Weights of a small image embedding model.
Model: patch size [4, 4], widths [64, 128, 256].
Training: muon at rate 0.0024, 10100 steps.
Data: trained on Sentinel-2 satellite tiles (TerraMesh), 4.5 epochs.
Rows from block 6, named by matrix and row number. Rows with one number belong to one attention dimension. Each number is 200 + 40 x the weight over its row's rms, rounded and kept within 0 to 999. All counts start at 0. After the name is the row's rms in percent of the matrix's.
# q: attention query (model.blocks.6.attn.q.weight, 128x128), inputs 0-31
# k: attention key (model.blocks.6.attn.k.weight, 128x128), inputs 0-31
q.27,130,288,151,186,227,213,220,197,232,172,163,179,148,228,223,206,215,167,187,231,175,256,167,193,245,277,161,212,263,225,204,126,180
k.27,123,157,161,163,187,147,167,258,190,195,203,117,203,252,201,210,191,196,186,162,194,301,181,209,330,198,209,179,262,251,245,213,156
q.28,101,132,182,213,236,249,212,236,246,186,193,150,180,280,192,148,174,219,193,229,258,147,154,172,216,246,206,140,232,208,224,203,215
k.28,100,245,192,286,200,195,207,163,107,205,205,260,217,237,178,237,228,217,189,158,139,200,232,148,219,245,266,193,176,208,189,194,200
q.29,108,136,200,210,177,179,165,187,185,248,276,156,234,185,222,201,240,159,241,170,223,150,202,178,114,179,221,185,173,208,185,269,258
k.29,108,237,232,233,210,278,187,213,202,199,268,297,197,192,221,196,178,184,219,219,239,151,199,145,112,237,168,164,112,194,181,133,284
q.30,113,135,191,223,203,199,224,166,224,232,231,260,150,228,174,170,193,237,222,251,193,93,220,240,170,246,208,118,140,231,166,212,223
k.30,113,189,203,264,249,206,149,181,152,214,171,243,193,191,154,154,196,211,213,158,172,231,245,175,153,182,101,222,155,209,242,231,246
q.31,098,227,176,244,192,170,197,199,236,211,181,169,196,259,228,244,227,214,187,173,174,189,123,164,229,267,279,192,242,186,221,196,196
k.31,105,214,215,197,194,151,187,189,155,219,233,151,223,203,201,210,197,236,204,213,170,246,215,195,242,200,244,123,210,248,235,147,183
q.32,087,259,148,124,218,180,163,141,133,217,211,190,200,158,214,217,211,174,250,160,195,210,242,260,181,196,119,325,230,242,161,222,200
k.32,081,251,135,130,174,236,153,230,192,195,280,139,210,164,223,238,202,184,193,188,156,183,180,149,220,278,162,167,217,180,248,206,252
q.33,095,151,130,231,172,185,248,208,250,152,207,207,219,213,204,184,212,174,209,205,157,215,149,193,234,268,330,160,196,196,192,206,258
k.33,095,207,184,194,208,230,196,196,117,201,209,172,274,206,191,222,175,226,183,254,228,247,261,247,176,161,219,184,206,258,165,170,232
q.34,093,200,170,222,223,203,228,251,170,125,205,158,200,166,245,110,190,133,200,208,250,204,232,202,169,175,127,189,178,220,199,209,214
k.34,097,193,254,216,145,243,139,204,213,141,204,180,180,209,205,181,211,194,166,241,293,233,158,157,201,205,151,213,235,178,183,154,163
q.35,124,247,233,153,209,178,191,214,144,222,199,230,207,135,224,158,188,231,184,178,151,262,251,237,187,113,226,292,222,235,231,236,154
k.35,123,211,196,132,189,250,223,271,236,200,237,207,134,113,254,177,211,208,203,197,245,138,191,213,164,205,218,237,186,179,183,182,212
q.36,127,142,173,256,205,200,256,156,231,182,204,212,196,251,203,190,187,241,194,221,234,135,258,204,167,202,287,145,139,200,216,139,204
k.36,120,150,294,229,186,177,224,173,181,184,212,218,229,304,206,155,174,281,247,225,232,150,205,170,112,129,196,253,205,198,226,131,217
q.37,083,248,144,141,214,194,215,161,181,196,244,325,207,156,187,198,191,234,201,174,224,204,201,251,195,157,325,242,226,211,245,211,203
k.37,093,234,182,169,191,188,262,217,126,193,191,158,207,142,208,214,197,221,234,175,255,140,222,198,131,132,162,251,233,153,255,187,204
q.38,089,234,181,182,197,209,182,193,222,211,198,131,148,205,207,153,151,148,222,270,153,176,262,200,223,276,107,271,218,195,204,196,169
k.38,088,254,210,172,187,215,127,217,201,193,189,223,209,203,209,195,235,142,146,159,237,210,164,258,200,277,185,299,284,254,199,217,178
q.39,106,119,244,243,120,194,204,219,190,247,250,179,175,161,240,149,220,217,200,200,205,229,246,192,202,169,191,169,187,234,227,210,187
k.39,109,204,211,211,222,253,239,193,222,170,239,301,187,212,178,225,193,235,241,217,205,177,262,218,182,266,260,217,176,237,165,217,226
q.40,064,144,231,267,172,180,190,270,157,157,224,133,213,153,157,143,219,237,219,193,213,110,267,225,213,111,280,181,193,175,286,220,200
k.40,070,241,210,236,208,190,265,152,191,153,223,306,191,159,206,161,225,178,210,161,265,137,212,221,147,283,205,209,192,226,173,162,210
q.41,083,240,220,168,233,124,228,222,192,212,216,137,135,256,260,165,175,161,225,128,262,219,251,173,190,198,183,278,171,200,226,174,121
k.41,073,178,205,157,205,140,184,286,239,215,207,215,152,185,249,148,203,225,140,157,242,205,157,180,193,218,246,166,189,222,298,265,159
q.42,069,203,256,182,258,231,176,339,166,189,167,138,269,190,239,169,243,176,152,205,215,219,121,158,207,130,101,173,148,194,168,218,200
k.42,069,200,226,217,174,195,254,173,302,171,246,242,165,185,238,168,216,184,136,245,254,219,145,218,230,208,247,181,161,141,129,172,134
q.43,093,280,255,170,254,203,200,182,203,240,210,152,187,261,230,221,218,184,169,270,99,205,196,199,240,195,220,219,275,147,215,207,167
k.43,102,277,210,135,166,205,207,213,200,231,183,173,164,196,239,201,206,150,201,200,178,165,209,234,256,230,127,225,248,217,144,115,227
q.44,109,298,206,195,266,161,215,220,242,230,177,213,160,203,261,184,152,149,226,215,209,200,214,224,155,242,182,252,229,227,247,199,162
k.44,100,227,227,142,153,172,111,247,233,221,218,92,188,185,244,228,191,206,164,213,178,254,149,217,247,210,152,235,256,196,266,188,143
q.45,093,266,223,219,165,184,237,176,235,210,196,212,186,237,243,211,129,224,224,217,172,172,210,153,189,238,171,260,172,168,258,218,184
k.45,097,156,303,225,132,183,128,249,221,261,207,147,158,224,216,200,184,276,190,273,214,193,175,180,142,134,296,215,214,204,180,184,241
q.46,111,242,233,197,171,201,157,206,149,183,181,262,189,64,139,207,231,184,189,166,231,238,240,196,213,149,113,220,194,229,216,238,180
k.46,107,149,152,218,211,186,196,183,238,190,219,197,173,77,193,230,217,214,193,215,232,179,154,204,235,220,209,166,192,128,215,282,164
q.47,101,278,223,130,319,222,208,168,220,181,261,232,125,219,243,138,184,184,180,212,177,217,192,200,139,229,170,244,200,211,185,236,170
k.47,098,209,189,118,178,151,123,230,159,223,148,128,154,153,201,207,239,268,147,175,190,258,194,202,154,143,86,218,244,176,262,229,236
q.48,076,164,160,221,207,209,162,133,283,224,163,206,229,219,231,221,212,110,181,224,138,214,164,189,190,269,176,167,149,167,181,236,176
k.48,085,197,240,218,246,218,199,247,170,184,229,170,262,270,225,196,193,206,191,280,130,189,273,217,218,188,193,229,245,227,191,105,248
q.49,098,161,249,201,194,162,170,241,273,191,226,179,207,185,197,166,232,208,222,214,176,181,146,183,157,224,351,145,195,197,191,202,228
k.49,096,199,202,205,205,171,141,182,191,167,212,171,189,234,161,215,208,193,220,167,267,246,270,191,198,176,287,163,155,230,157,202,177
q.50,092,254,196,164,219,156,143,259,126,229,202,204,256,226,227,216,209,223,178,139,204,256,124,201,201,189,194,248,242,206,166,232,197
k.50,086,226,140,138,206,193,226,193,219,226,192,162,158,147,209,199,202,182,167,202,201,236,177,193,186,176,162,160,190,210,217,207,143
q.51,080,176,203,235,232,234,283,192,219,163,161,224,297,256,184,217,168,185,188,166,252,191,208,192,183,149,264,187,183,186,250,112,175
k.51,087,187,245,158,233,160,285,200,193,217,146,178,233,321,230,187,164,210,206,241,199,193,193,242,164,141,224,287,251,215,190,158,186
q.52,108,172,144,191,224,213,234,198,204,182,232,263,166,245,170,217,243,223,196,195,175,172,202,157,216,240,246,154,206,194,203,184,241
k.52,100,188,164,238,225,203,215,199,99,239,167,227,251,175,149,196,167,259,215,177,227,210,226,169,118,154,159,169,172,215,222,176,258
q.53,109,140,168,239,190,208,207,218,205,238,179,179,233,266,178,263,191,243,256,211,256,190,160,186,206,186,291,199,227,156,237,144,161
k.53,104,172,135,133,243,138,256,150,194,194,203,173,228,330,174,230,148,203,227,178,117,192,278,237,194,208,241,182,207,223,210,179,161
q.54,097,179,205,166,210,150,237,92,155,215,208,290,183,164,222,209,212,209,137,208,210,221,266,222,145,212,178,207,61,203,178,234,165
k.54,093,145,233,226,202,173,209,259,197,191,175,225,194,187,228,149,221,257,226,236,201,128,227,149,198,140,98,190,196,168,260,241,216
q.55,095,259,158,166,171,208,170,201,195,186,141,118,214,216,268,223,184,191,181,166,237,293,155,216,249,254,194,260,245,201,153,147,201
k.55,091,181,197,181,183,200,205,235,202,171,224,205,222,304,217,289,205,166,236,150,202,237,184,182,284,217,319,210,194,209,217,228,159
q.56,090,241,96,180,191,209,213,226,231,171,131,314,208,179,171,235,191,181,214,227,103,185,119,212,244,260,213,248,250,202,212,216,209
k.56,096,163,140,183,210,220,136,211,153,231,170,64,214,114,195,189,188,208,172,220,225,252,192,195,218,157,170,162,222,181,195,214,158
q.57,120,236,190,195,287,226,221,229,236,204,178,196,148,208,211,161,187,150,203,181,229,232,128,180,190,337,229,162,243,221,167,201,195
k.57,118,239,167,168,217,166,153,256,202,214,209,150,155,184,217,181,242,171,147,124,205,232,190,195,232,146,190,189,174,169,235,243,109
q.58,104,139,248,238,228,205,155,223,219,202,229,186,250,198,242,125,174,192,232,190,168,168,208,248,154,161,261,128,173,222,189,192,190
k.58,101,210,269,196,234,208,228,218,183,136,199,202,158,253,211,151,190,201,199,199,223,180,262,248,142,145,283,270,170,187,186,142,224
q.59,139,258,149,156,227,219,156,203,192,173,175,155,185,216,194,153,211,170,208,206,230,203,166,268,239,221,152,266,220,210,278,167,121
k.59,133,178,157,170,250,162,199,245,144,175,214,132,189,216,227,216,188,204,181,126,217,235,228,209,237,226,309,176,227,163,204,204,135
q.60,122,204,215,162,162,165,179,149,203,222,208,195,175,173,177,199,162,214,221,226,203,182,282,187,182,207,110,204,96,235,219,240,208
k.60,127,125,210,287,222,192,216,259,247,178,189,250,243,134,195,215,220,246,199,212,194,131,188,191,197,219,237,214,157,174,225,213,266
q.61,125,129,227,187,161,197,185,138,228,185,245,230,216,232,142,256,243,250,217,157,244,193,214,118,140,124,189,187,138,215,169,169,248
k.61,122,153,239,275,227,176,225,171,219,195,215,286,236,266,160,203,188,269,256,215,214,162,182,157,121,189,247,160,161,214,214,183,276
q.62,064,160,143,227,227,220,259,214,197,162,184,143,240,244,172,237,200,230,167,203,300,247,159,244,275,192,251,192,265,204,160,178,162
k.62,060,236,154,203,269,199,240,182,154,230,157,268,208,244,190,174,211,143,200,129,150,201,160,167,188,285,192,149,182,232,156,242,142
q.63,090,199,232,181,180,252,237,230,171,176,281,218,207,169,159,182,187,189,205,227,138,239,214,166,168,134,117,162,216,233,210,195,286
k.63,089,169,213,200,124,264,251,217,234,190,207,228,201,157,206,227,166,239,177,300,267,205,163,229,191,168,175,202,236,209,160,200,239
q.64,091,219,144,160,106,182,193,218,255,208,234,198,158,224,158,181,224,194,215,151,229,198,247,167,196,203,200,209,163,187,200,215,220
k.64,100,148,84,229,213,237,172,227,198,201,216,210,208,262,191,139,195,226,277,172,194,248,180,290,226,231,170,217,147,219,135,209,209
q.65,091,268,250,174,254,133,161,215,187,154,109,296,225,272,179,201,166,163,235,189,115,203,212,174,185,257,213,167,156,197,227,201,207
k.65,087,198,242,235,208,174,247,175,179,212,129,386,166,199,192,190,174,214,225,228,228,139,192,228,219,279,327,179,191,127,205,185,201
q.66,111,166,218,170,181,162,245,128,158,192,248,130,200,238,236,260,197,201,190,148,197,201,236,236,190,194,198,291,200,238,141,171,205
k.66,109,252,169,95,172,216,147,185,210,207,199,78,223,206,178,187,191,205,191,194,129,185,192,198,222,174,229,251,229,226,206,151,127
q.67,085,184,185,251,189,218,210,174,244,236,249,143,169,217,212,242,194,198,264,239,243,207,231,176,172,176,293,190,231,180,235,188,210
k.67,084,169,266,272,217,170,189,157,221,202,218,171,210,190,219,222,198,196,217,211,236,144,240,171,146,135,242,178,140,150,152,241,195
q.68,093,249,177,222,244,221,180,128,168,236,240,201,213,260,245,167,224,229,218,160,233,148,190,197,139,140,255,320,284,196,125,232,215
k.68,097,234,168,244,209,189,228,169,198,215,258,188,244,262,241,208,195,148,207,206,172,221,190,206,193,144,155,163,262,194,176,132,217
q.69,085,211,195,174,161,213,194,243,209,235,241,142,255,125,271,269,200,226,181,180,208,249,205,225,143,166,217,299,228,208,140,213,204
k.69,084,267,247,150,141,225,162,232,211,216,189,31,225,250,194,153,206,209,225,155,264,213,231,177,230,237,129,163,225,220,229,175,201
q.70,078,188,221,175,212,258,200,277,139,207,181,216,244,218,246,273,224,188,186,176,170,199,217,266,215,180,111,261,222,180,171,164,246
k.70,084,228,181,196,249,224,230,220,205,180,205,150,267,262,194,202,207,177,151,184,149,262,143,214,270,168,130,200,209,204,213,147,200
q.71,089,238,188,171,168,131,172,194,169,162,157,95,262,198,211,250,149,195,141,154,178,257,239,280,228,270,180,222,177,227,146,222,194
k.71,084,203,218,178,213,169,176,130,236,238,164,217,232,313,219,185,210,214,158,242,205,217,225,221,202,260,140,247,229,289,205,103,228
q.72,102,222,186,220,166,159,128,169,162,177,203,209,192,206,189,172,199,216,177,167,207,160,134,262,237,215,255,237,196,274,156,243,152
k.72,106,217,216,163,180,193,175,171,185,175,247,307,219,283,151,252,232,206,202,290,189,219,186,157,202,242,161,161,225,252,191,163,201
q.73,103,228,209,159,152,230,218,176,190,212,274,234,242,187,220,208,167,140,190,151,207,165,204,175,173,174,155,248,181,241,131,196,183
k.73,097,290,148,194,201,214,132,189,187,140,227,116,230,182,187,145,199,225,200,196,188,242,186,212,236,199,171,196,238,191,202,241,118
q.74,087,106,168,256,248,230,206,239,220,232,185,124,198,149,211,239,254,228,182,251,196,231,157,274,200,170,208,164,229,146,210,155,161
k.74,091,188,277,146,174,199,145,204,177,197,195,57,193,151,186,208,236,202,132,200,187,166,233,125,197,153,152,250,205,262,255,183,189
q.75,124,170,162,219,235,168,166,281,210,236,158,156,168,117,192,211,213,182,196,203,189,211,192,215,263,227,297,144,199,167,223,259,161
k.75,123,142,251,198,160,153,190,175,188,226,174,251,214,248,176,225,205,244,221,218,280,208,257,217,172,151,193,152,120,253,212,158,298
q.76,080,154,197,194,120,226,235,219,252,234,231,160,217,259,185,234,148,187,213,251,276,155,239,228,199,145,139,308,155,198,205,201,204
k.76,078,221,237,202,153,244,168,218,190,162,238,70,229,233,224,155,217,240,224,168,155,240,189,257,289,176,138,193,170,232,187,196,162
q.77,077,197,201,172,160,184,165,183,236,160,259,140,244,184,254,152,215,188,160,153,164,238,164,212,219,158,243,119,221,192,144,221,233
k.77,093,184,136,202,213,166,137,191,135,242,170,237,194,179,180,192,156,159,231,187,251,239,230,221,166,175,206,253,251,250,206,224,210
q.78,077,195,159,213,172,249,159,210,209,200,216,124,200,185,200,216,267,169,217,195,177,191,153,292,198,215,187,143,214,187,175,163,177
k.78,078,200,167,174,149,188,178,240,84,216,241,201,220,192,214,252,170,157,245,159,184,263,215,203,211,167,150,265,196,242,249,212,142
q.79,115,179,220,212,188,150,147,189,198,201,209,145,176,196,164,169,203,189,193,194,202,184,154,279,263,239,182,162,197,204,274,216,167
k.79,109,185,205,211,175,189,234,179,172,207,219,314,180,242,167,264,193,196,240,217,137,211,191,146,163,162,177,228,151,221,188,217,186
q.80,100,164,211,157,108,212,257,170,192,200,296,131,223,131,202,244,241,187,176,202,167,236,190,197,251,174,157,257,182,201,199,154,210
k.80,103,242,170,86,167,191,118,191,163,160,227,104,163,202,114,221,188,205,215,168,148,221,175,169,192,230,115,248,201,198,219,267,163
q.81,071,202,182,166,198,166,256,231,212,199,211,183,190,65,173,254,180,115,206,184,163,171,194,209,288,247,159,164,190,167,248,256,203
k.81,076,210,202,131,129,217,165,199,182,163,231,286,180,211,115,213,206,229,210,192,227,301,207,189,139,198,189,172,149,210,260,240,152
q.82,077,155,214,192,243,231,247,204,320,219,173,205,192,136,212,242,212,191,219,246,199,203,264,241,181,215,153,174,207,178,247,243,216
k.82,088,197,194,184,120,270,177,296,238,247,178,143,153,166,176,164,155,200,168,194,217,222,238,165,191,194,237,193,204,190,244,266,132
q.83,116,234,231,175,168,205,247,170,194,110,187,265,215,242,202,242,144,197,220,111,191,209,250,182,166,272,121,169,136,234,180,172,218
k.83,115,254,148,192,162,255,214,235,275,230,117,222,201,129,245,147,143,208,204,161,205,199,170,239,233,296,283,223,224,143,226,220,168
q.84,106,199,210,188,233,142,155,238,212,148,127,187,238,250,182,211,208,98,196,221,181,229,234,163,227,188,120,176,168,116,255,149,265
k.84,118,177,187,244,270,203,173,168,195,134,186,217,223,193,202,127,205,185,163,235,123,252,128,229,190,214,221,235,209,193,207,151,179
q.85,103,258,174,211,224,264,191,178,157,143,143,284,248,215,176,204,149,201,206,208,191,181,131,155,172,270,108,181,170,186,181,134,195
k.85,107,215,212,179,219,160,220,198,205,146,130,247,167,110,212,262,252,211,184,250,224,166,180,188,223,295,169,241,238,179,263,190,188
q.86,106,253,150,178,161,207,241,146,202,232,243,94,229,185,220,165,235,196,200,165,230,193,163,173,130,162,272,194,269,191,146,204,202
k.86,111,249,176,210,161,218,169,228,189,236,252,95,278,191,274,188,194,150,213,150,252,280,229,247,183,187,191,234,237,244,206,162,146
q.87,077,190,195,187,189,117,213,248,178,222,156,141,194,184,131,250,207,208,188,236,201,225,135,248,226,285,194,128,187,138,238,183,165
k.87,080,189,262,203,128,222,221,217,149,178,171,221,228,238,216,262,214,206,186,193,214,198,223,151,262,162,205,258,187,235,195,146,149
q.88,099,208,240,131,174,209,255,213,177,142,161,238,239,151,206,226,130,156,156,169,123,224,173,226,250,231,142,157,166,201,215,222,233
k.88,103,248,242,147,199,176,184,204,213,186,150,340,208,183,156,217,188,211,218,155,267,229,195,247,212,257,177,204,158,219,255,246,177
q.89,124,161,235,174,243,156,154,245,246,220,209,212,142,120,207,201,251,219,162,280,171,200,215,179,268,199,236,224,172,197,267,219,201
k.89,124,152,239,176,206,205,183,176,183,145,213,217,197,199,152,227,209,231,164,198,163,150,188,114,202,144,241,123,148,189,169,225,217
q.90,082,231,190,263,268,262,119,169,247,192,206,193,261,210,213,222,252,201,228,297,209,219,151,180,113,152,206,254,241,150,170,176,247
k.90,093,198,217,241,203,161,230,198,177,180,196,174,161,204,177,230,178,131,221,207,214,155,179,109,185,222,176,209,254,155,221,133,236
q.91,086,158,162,173,233,169,190,250,228,182,168,186,174,108,164,143,215,214,138,242,183,198,182,164,225,206,254,174,190,171,202,265,121
k.91,087,186,215,210,186,156,203,175,208,160,237,280,156,190,175,237,199,247,222,219,244,189,225,204,138,213,162,188,179,283,187,186,295
q.92,100,195,202,213,222,277,188,190,179,158,169,332,193,240,181,191,202,225,204,210,217,154,175,264,152,233,192,198,180,247,200,197,196
k.92,099,237,184,186,194,187,273,250,271,167,200,314,162,128,159,242,232,216,186,257,185,116,224,130,220,276,273,201,208,160,197,182,164
q.93,122,191,169,213,242,250,216,251,205,203,154,235,231,204,207,245,156,185,198,272,228,207,193,143,186,150,208,245,184,179,142,213,212
k.93,120,214,288,214,175,173,193,166,217,145,229,173,219,197,203,213,228,272,174,235,262,122,221,203,235,250,169,119,155,223,252,119,278
q.94,086,218,192,157,231,187,220,177,196,184,186,163,187,163,245,135,242,170,125,153,224,222,215,180,235,141,101,205,233,160,177,198,267
k.94,102,211,120,168,219,241,190,234,195,243,236,199,242,217,221,151,203,147,189,150,167,322,159,269,180,219,127,198,201,246,246,202,205
q.95,079,246,139,286,256,210,158,165,216,207,200,181,219,155,152,263,208,173,205,293,269,233,186,173,179,204,116,239,232,135,165,191,238
k.95,082,185,186,241,194,180,201,189,182,154,207,144,188,269,174,227,215,167,168,238,203,231,182,175,172,197,82,240,247,197,224,162,255
q.96,097,167,161,244,163,190,219,157,181,201,201,133,209,302,171,236,196,174,266,176,239,148,170,194,172,161,231,198,271,174,204,182,204
k.96,098,213,202,237,209,213,163,176,169,188,237,153,271,217,230,200,207,160,246,232,175,273,171,221,188,126,195,245,213,190,189,140,159
q.97,093,218,208,143,177,174,252,205,191,214,276,155,129,121,235,112,168,183,161,154,219,140,252,189,237,191,225,230,147,253,185,281,174
k.97,096,199,129,152,169,208,232,205,198,226,274,233,216,188,183,175,204,245,236,150,173,252,231,265,168,191,239,150,131,253,178,268,165
q.98,098,132,245,149,224,229,154,194,277,139,202,220,196,205,231,231,213,201,210,236,147,195,200,187,182,210,192,183,212,184,262,209,161
k.98,096,193,194,177,231,192,171,187,229,214,209,273,151,180,153,230,170,205,221,271,172,149,155,145,174,229,192,157,191,206,226,275,201
q.99,116,219,201,190,225,219,257,162,194,171,185,217,196,239,175,248,140,184,227,223,218,205,208,113,172,242,175,118,252,217,225,191,217
k.99,114,219,222,244,210,211,221,196,285,217,116,248,204,133,248,193,188,173,198,189,255,155,189,235,195,217,259,268,191,154,225,240,157
q.100,123,290,194,147,205,196,233,187,156,185,186,293,189,180,228,236,180,212,207,213,210,221,173,127,214,164,148,283,255,205,127,182,256
k.100,136,175,179,223,208,179,215,192,194,174,215,226,205,298,182,251,203,196,202,193,235,189,144,180,242,259,109,150,174,182,249,201,223
q.101,094,280,209,172,243,241,106,221,230,243,223,180,195,121,182,119,244,185,209,222,148,193,168,152,117,200,237,172,240,213,216,241,146
k.101,087,202,213,289,230,138,230,192,170,223,173,210,244,202,218,218,180,133,258,155,236,182,206,183,192,183,136,188,146,202,182,260,239
q.102,101,179,180,238,184,223,117,266,178,262,239,216,198,238,175,185,244,209,211,216,228,147,181,270,242,169,220,281,189,226,187,210,160
k.102,094,159,210,212,204,158,223,156,121,154,275,210,151,299,156,224,267,262,225,226,161,163,206,189,237,136,154,146,163,245,179,136,247
q.103,127,181,214,218,235,231,151,198,184,138,185,345,179,230,170,231,184,217,176,249,207,203,161,183,194,252,196,151,211,212,176,227,197
k.103,128,183,152,234,260,167,211,183,184,189,183,360,167,234,132,223,209,233,217,285,217,125,184,180,219,230,227,180,180,198,188,198,264
q.104,130,164,156,219,219,242,193,182,199,223,218,198,213,167,213,208,243,201,223,125,185,158,161,246,171,169,231,253,240,225,148,236,168
k.104,113,287,151,120,109,216,161,213,170,158,244,152,243,178,184,197,176,207,284,177,193,260,183,190,211,169,147,218,206,209,219,145,205
q.105,093,256,211,250,227,151,210,124,153,218,176,295,176,215,166,172,154,228,202,245,214,191,152,106,191,216,189,252,159,135,191,159,260
k.105,099,129,214,239,215,172,224,165,174,141,217,231,166,216,166,267,279,215,180,242,184,160,176,161,176,258,180,167,203,185,177,163,197
q.106,113,204,206,129,209,72,181,221,219,188,147,129,190,149,183,170,240,189,118,212,173,290,193,190,198,182,271,180,193,188,164,243,153
k.106,105,206,215,186,174,199,173,168,200,256,182,264,226,292,198,163,173,189,224,192,268,180,219,223,220,265,194,209,166,277,174,114,269
q.107,121,191,154,258,221,228,148,164,226,241,209,137,217,178,169,154,233,218,195,190,264,224,210,216,191,176,120,221,202,204,211,221,197
k.107,119,227,178,188,159,221,219,231,274,214,201,81,204,187,264,147,219,162,202,159,138,246,176,249,171,206,94,264,236,246,233,172,221
q.108,113,249,107,235,125,218,119,209,191,256,245,55,213,201,207,163,202,199,192,210,259,199,188,252,145,202,253,212,224,222,169,256,155
k.108,103,206,199,263,212,182,194,151,204,231,254,163,276,294,279,173,214,195,270,186,234,213,217,278,218,190,90,234,161,292,170,178,207
q.109,087,156,165,187,211,235,216,196,278,230,231,196,178,142,212,189,194,151,199,208,257,181,257,148,230,167,180,236,204,168,177,233,213
k.109,087,192,159,178,156,229,155,210,172,181,315,141,176,200,166,153,199,244,228,188,204,268,229,250,104,171,174,94,159,222,267,249,214
q.110,100,233,211,196,147,235,203,187,222,239,281,176,223,123,258,190,201,244,216,195,237,195,237,211,169,170,166,348,165,216,190,199,233
k.110,100,223,181,156,148,206,228,244,249,181,178,19,211,171,221,171,214,205,196,128,182,226,205,199,244,225,150,211,228,208,198,201,187
q.111,104,182,221,193,205,190,180,277,181,179,138,218,220,156,169,265,133,187,171,230,148,197,192,245,215,268,208,219,93,193,241,236,180
k.111,107,208,315,169,166,157,182,145,207,110,162,273,230,180,172,253,229,279,193,256,187,161,203,167,224,237,186,148,120,227,190,158,218
q.112,102,237,147,196,174,236,285,179,184,218,207,78,223,94,214,218,161,168,162,193,224,243,210,192,186,225,202,134,127,180,176,182,178
k.112,111,256,227,111,139,230,146,225,216,233,192,101,214,126,234,143,219,212,157,165,276,269,261,276,165,250,202,238,206,204,223,236,185
q.113,111,235,232,215,203,204,186,164,204,160,221,179,218,241,140,180,169,131,175,221,238,132,204,137,159,202,157,174,140,236,250,224,196
k.113,100,241,166,208,242,199,203,224,165,203,187,194,269,141,216,148,208,150,232,212,107,313,166,259,198,161,239,249,239,183,183,216,167
q.114,104,195,166,227,208,166,194,195,215,132,149,178,175,222,169,235,210,237,172,213,175,184,165,228,193,231,230,175,201,241,203,225,184
k.114,100,170,172,175,184,211,173,249,208,204,221,300,241,266,171,273,152,159,218,296,160,219,170,85,225,241,173,206,211,235,168,145,199
q.115,120,246,206,208,270,219,230,178,117,209,186,311,197,174,227,177,206,236,199,176,194,176,123,116,153,174,240,249,260,163,129,183,188
k.115,120,240,214,210,194,173,239,202,184,176,178,199,217,184,211,271,224,193,161,207,303,176,196,183,214,188,208,139,242,176,239,146,245
q.116,116,169,231,240,198,199,150,200,222,142,178,353,158,231,208,241,195,242,264,205,139,190,212,222,202,203,244,223,204,246,233,187,222
k.116,128,153,225,169,195,143,205,192,209,197,157,275,139,178,116,258,188,234,269,245,207,76,191,112,222,259,256,166,154,141,226,228,220
q.117,113,208,215,244,184,228,228,118,144,157,207,212,252,253,195,228,189,185,242,158,206,199,152,218,147,216,154,203,230,200,177,93,221
k.117,112,238,149,189,233,183,184,192,185,183,176,209,185,118,244,220,183,149,219,205,131,233,170,188,193,235,208,303,275,134,197,182,153
q.118,074,204,259,146,136,191,206,230,234,177,233,174,212,245,241,327,169,210,231,183,219,215,316,232,199,239,212,280,168,228,202,206,227
k.118,068,188,195,205,202,233,231,207,262,259,155,135,216,295,178,163,171,219,184,188,198,182,221,228,249,230,251,140,202,161,171,180,186
q.119,073,195,247,242,208,222,113,229,180,253,207,203,231,305,227,125,201,154,234,193,242,180,193,184,167,127,225,206,216,189,203,222,175
k.119,071,229,236,303,250,229,232,139,173,216,247,239,228,234,246,105,218,195,201,203,205,178,181,289,207,152,259,115,195,197,195,172,205
q.120,098,229,200,208,240,217,143,222,129,184,162,232,214,201,207,174,238,247,181,245,175,241,163,233,179,241,188,196,220,207,190,151,204
k.120,094,194,224,232,266,129,282,196,207,207,132,199,192,226,215,236,202,167,171,192,198,117,193,152,252,232,170,274,229,197,201,173,230
q.121,079,151,258,240,220,226,175,230,168,227,210,235,223,191,215,181,292,212,165,152,198,216,111,230,187,161,201,139,244,203,200,126,142
k.121,072,272,200,178,204,278,187,256,164,206,213,154,186,143,224,173,218,137,164,206,200,243,193,103,186,141,212,201,282,146,220,199,177
q.122,091,144,220,185,204,147,200,270,214,218,202,103,201,220,185,215,234,187,172,229,194,223,140,239,207,167,173,170,236,164,185,210,147
k.122,090,176,188,192,180,242,156,232,122,220,179,178,222,261,164,192,179,184,183,217,182,228,197,159,262,127,156,275,220,283,202,153,144
q.123,092,103,140,191,143,200,262,221,241,173,190,106,190,159,178,290,197,161,170,194,168,235,234,337,247,216,190,175,164,155,183,195,213
k.123,095,162,155,117,186,180,127,214,145,198,212,225,157,238,100,241,169,235,259,183,215,250,240,227,178,192,140,277,159,247,164,193,190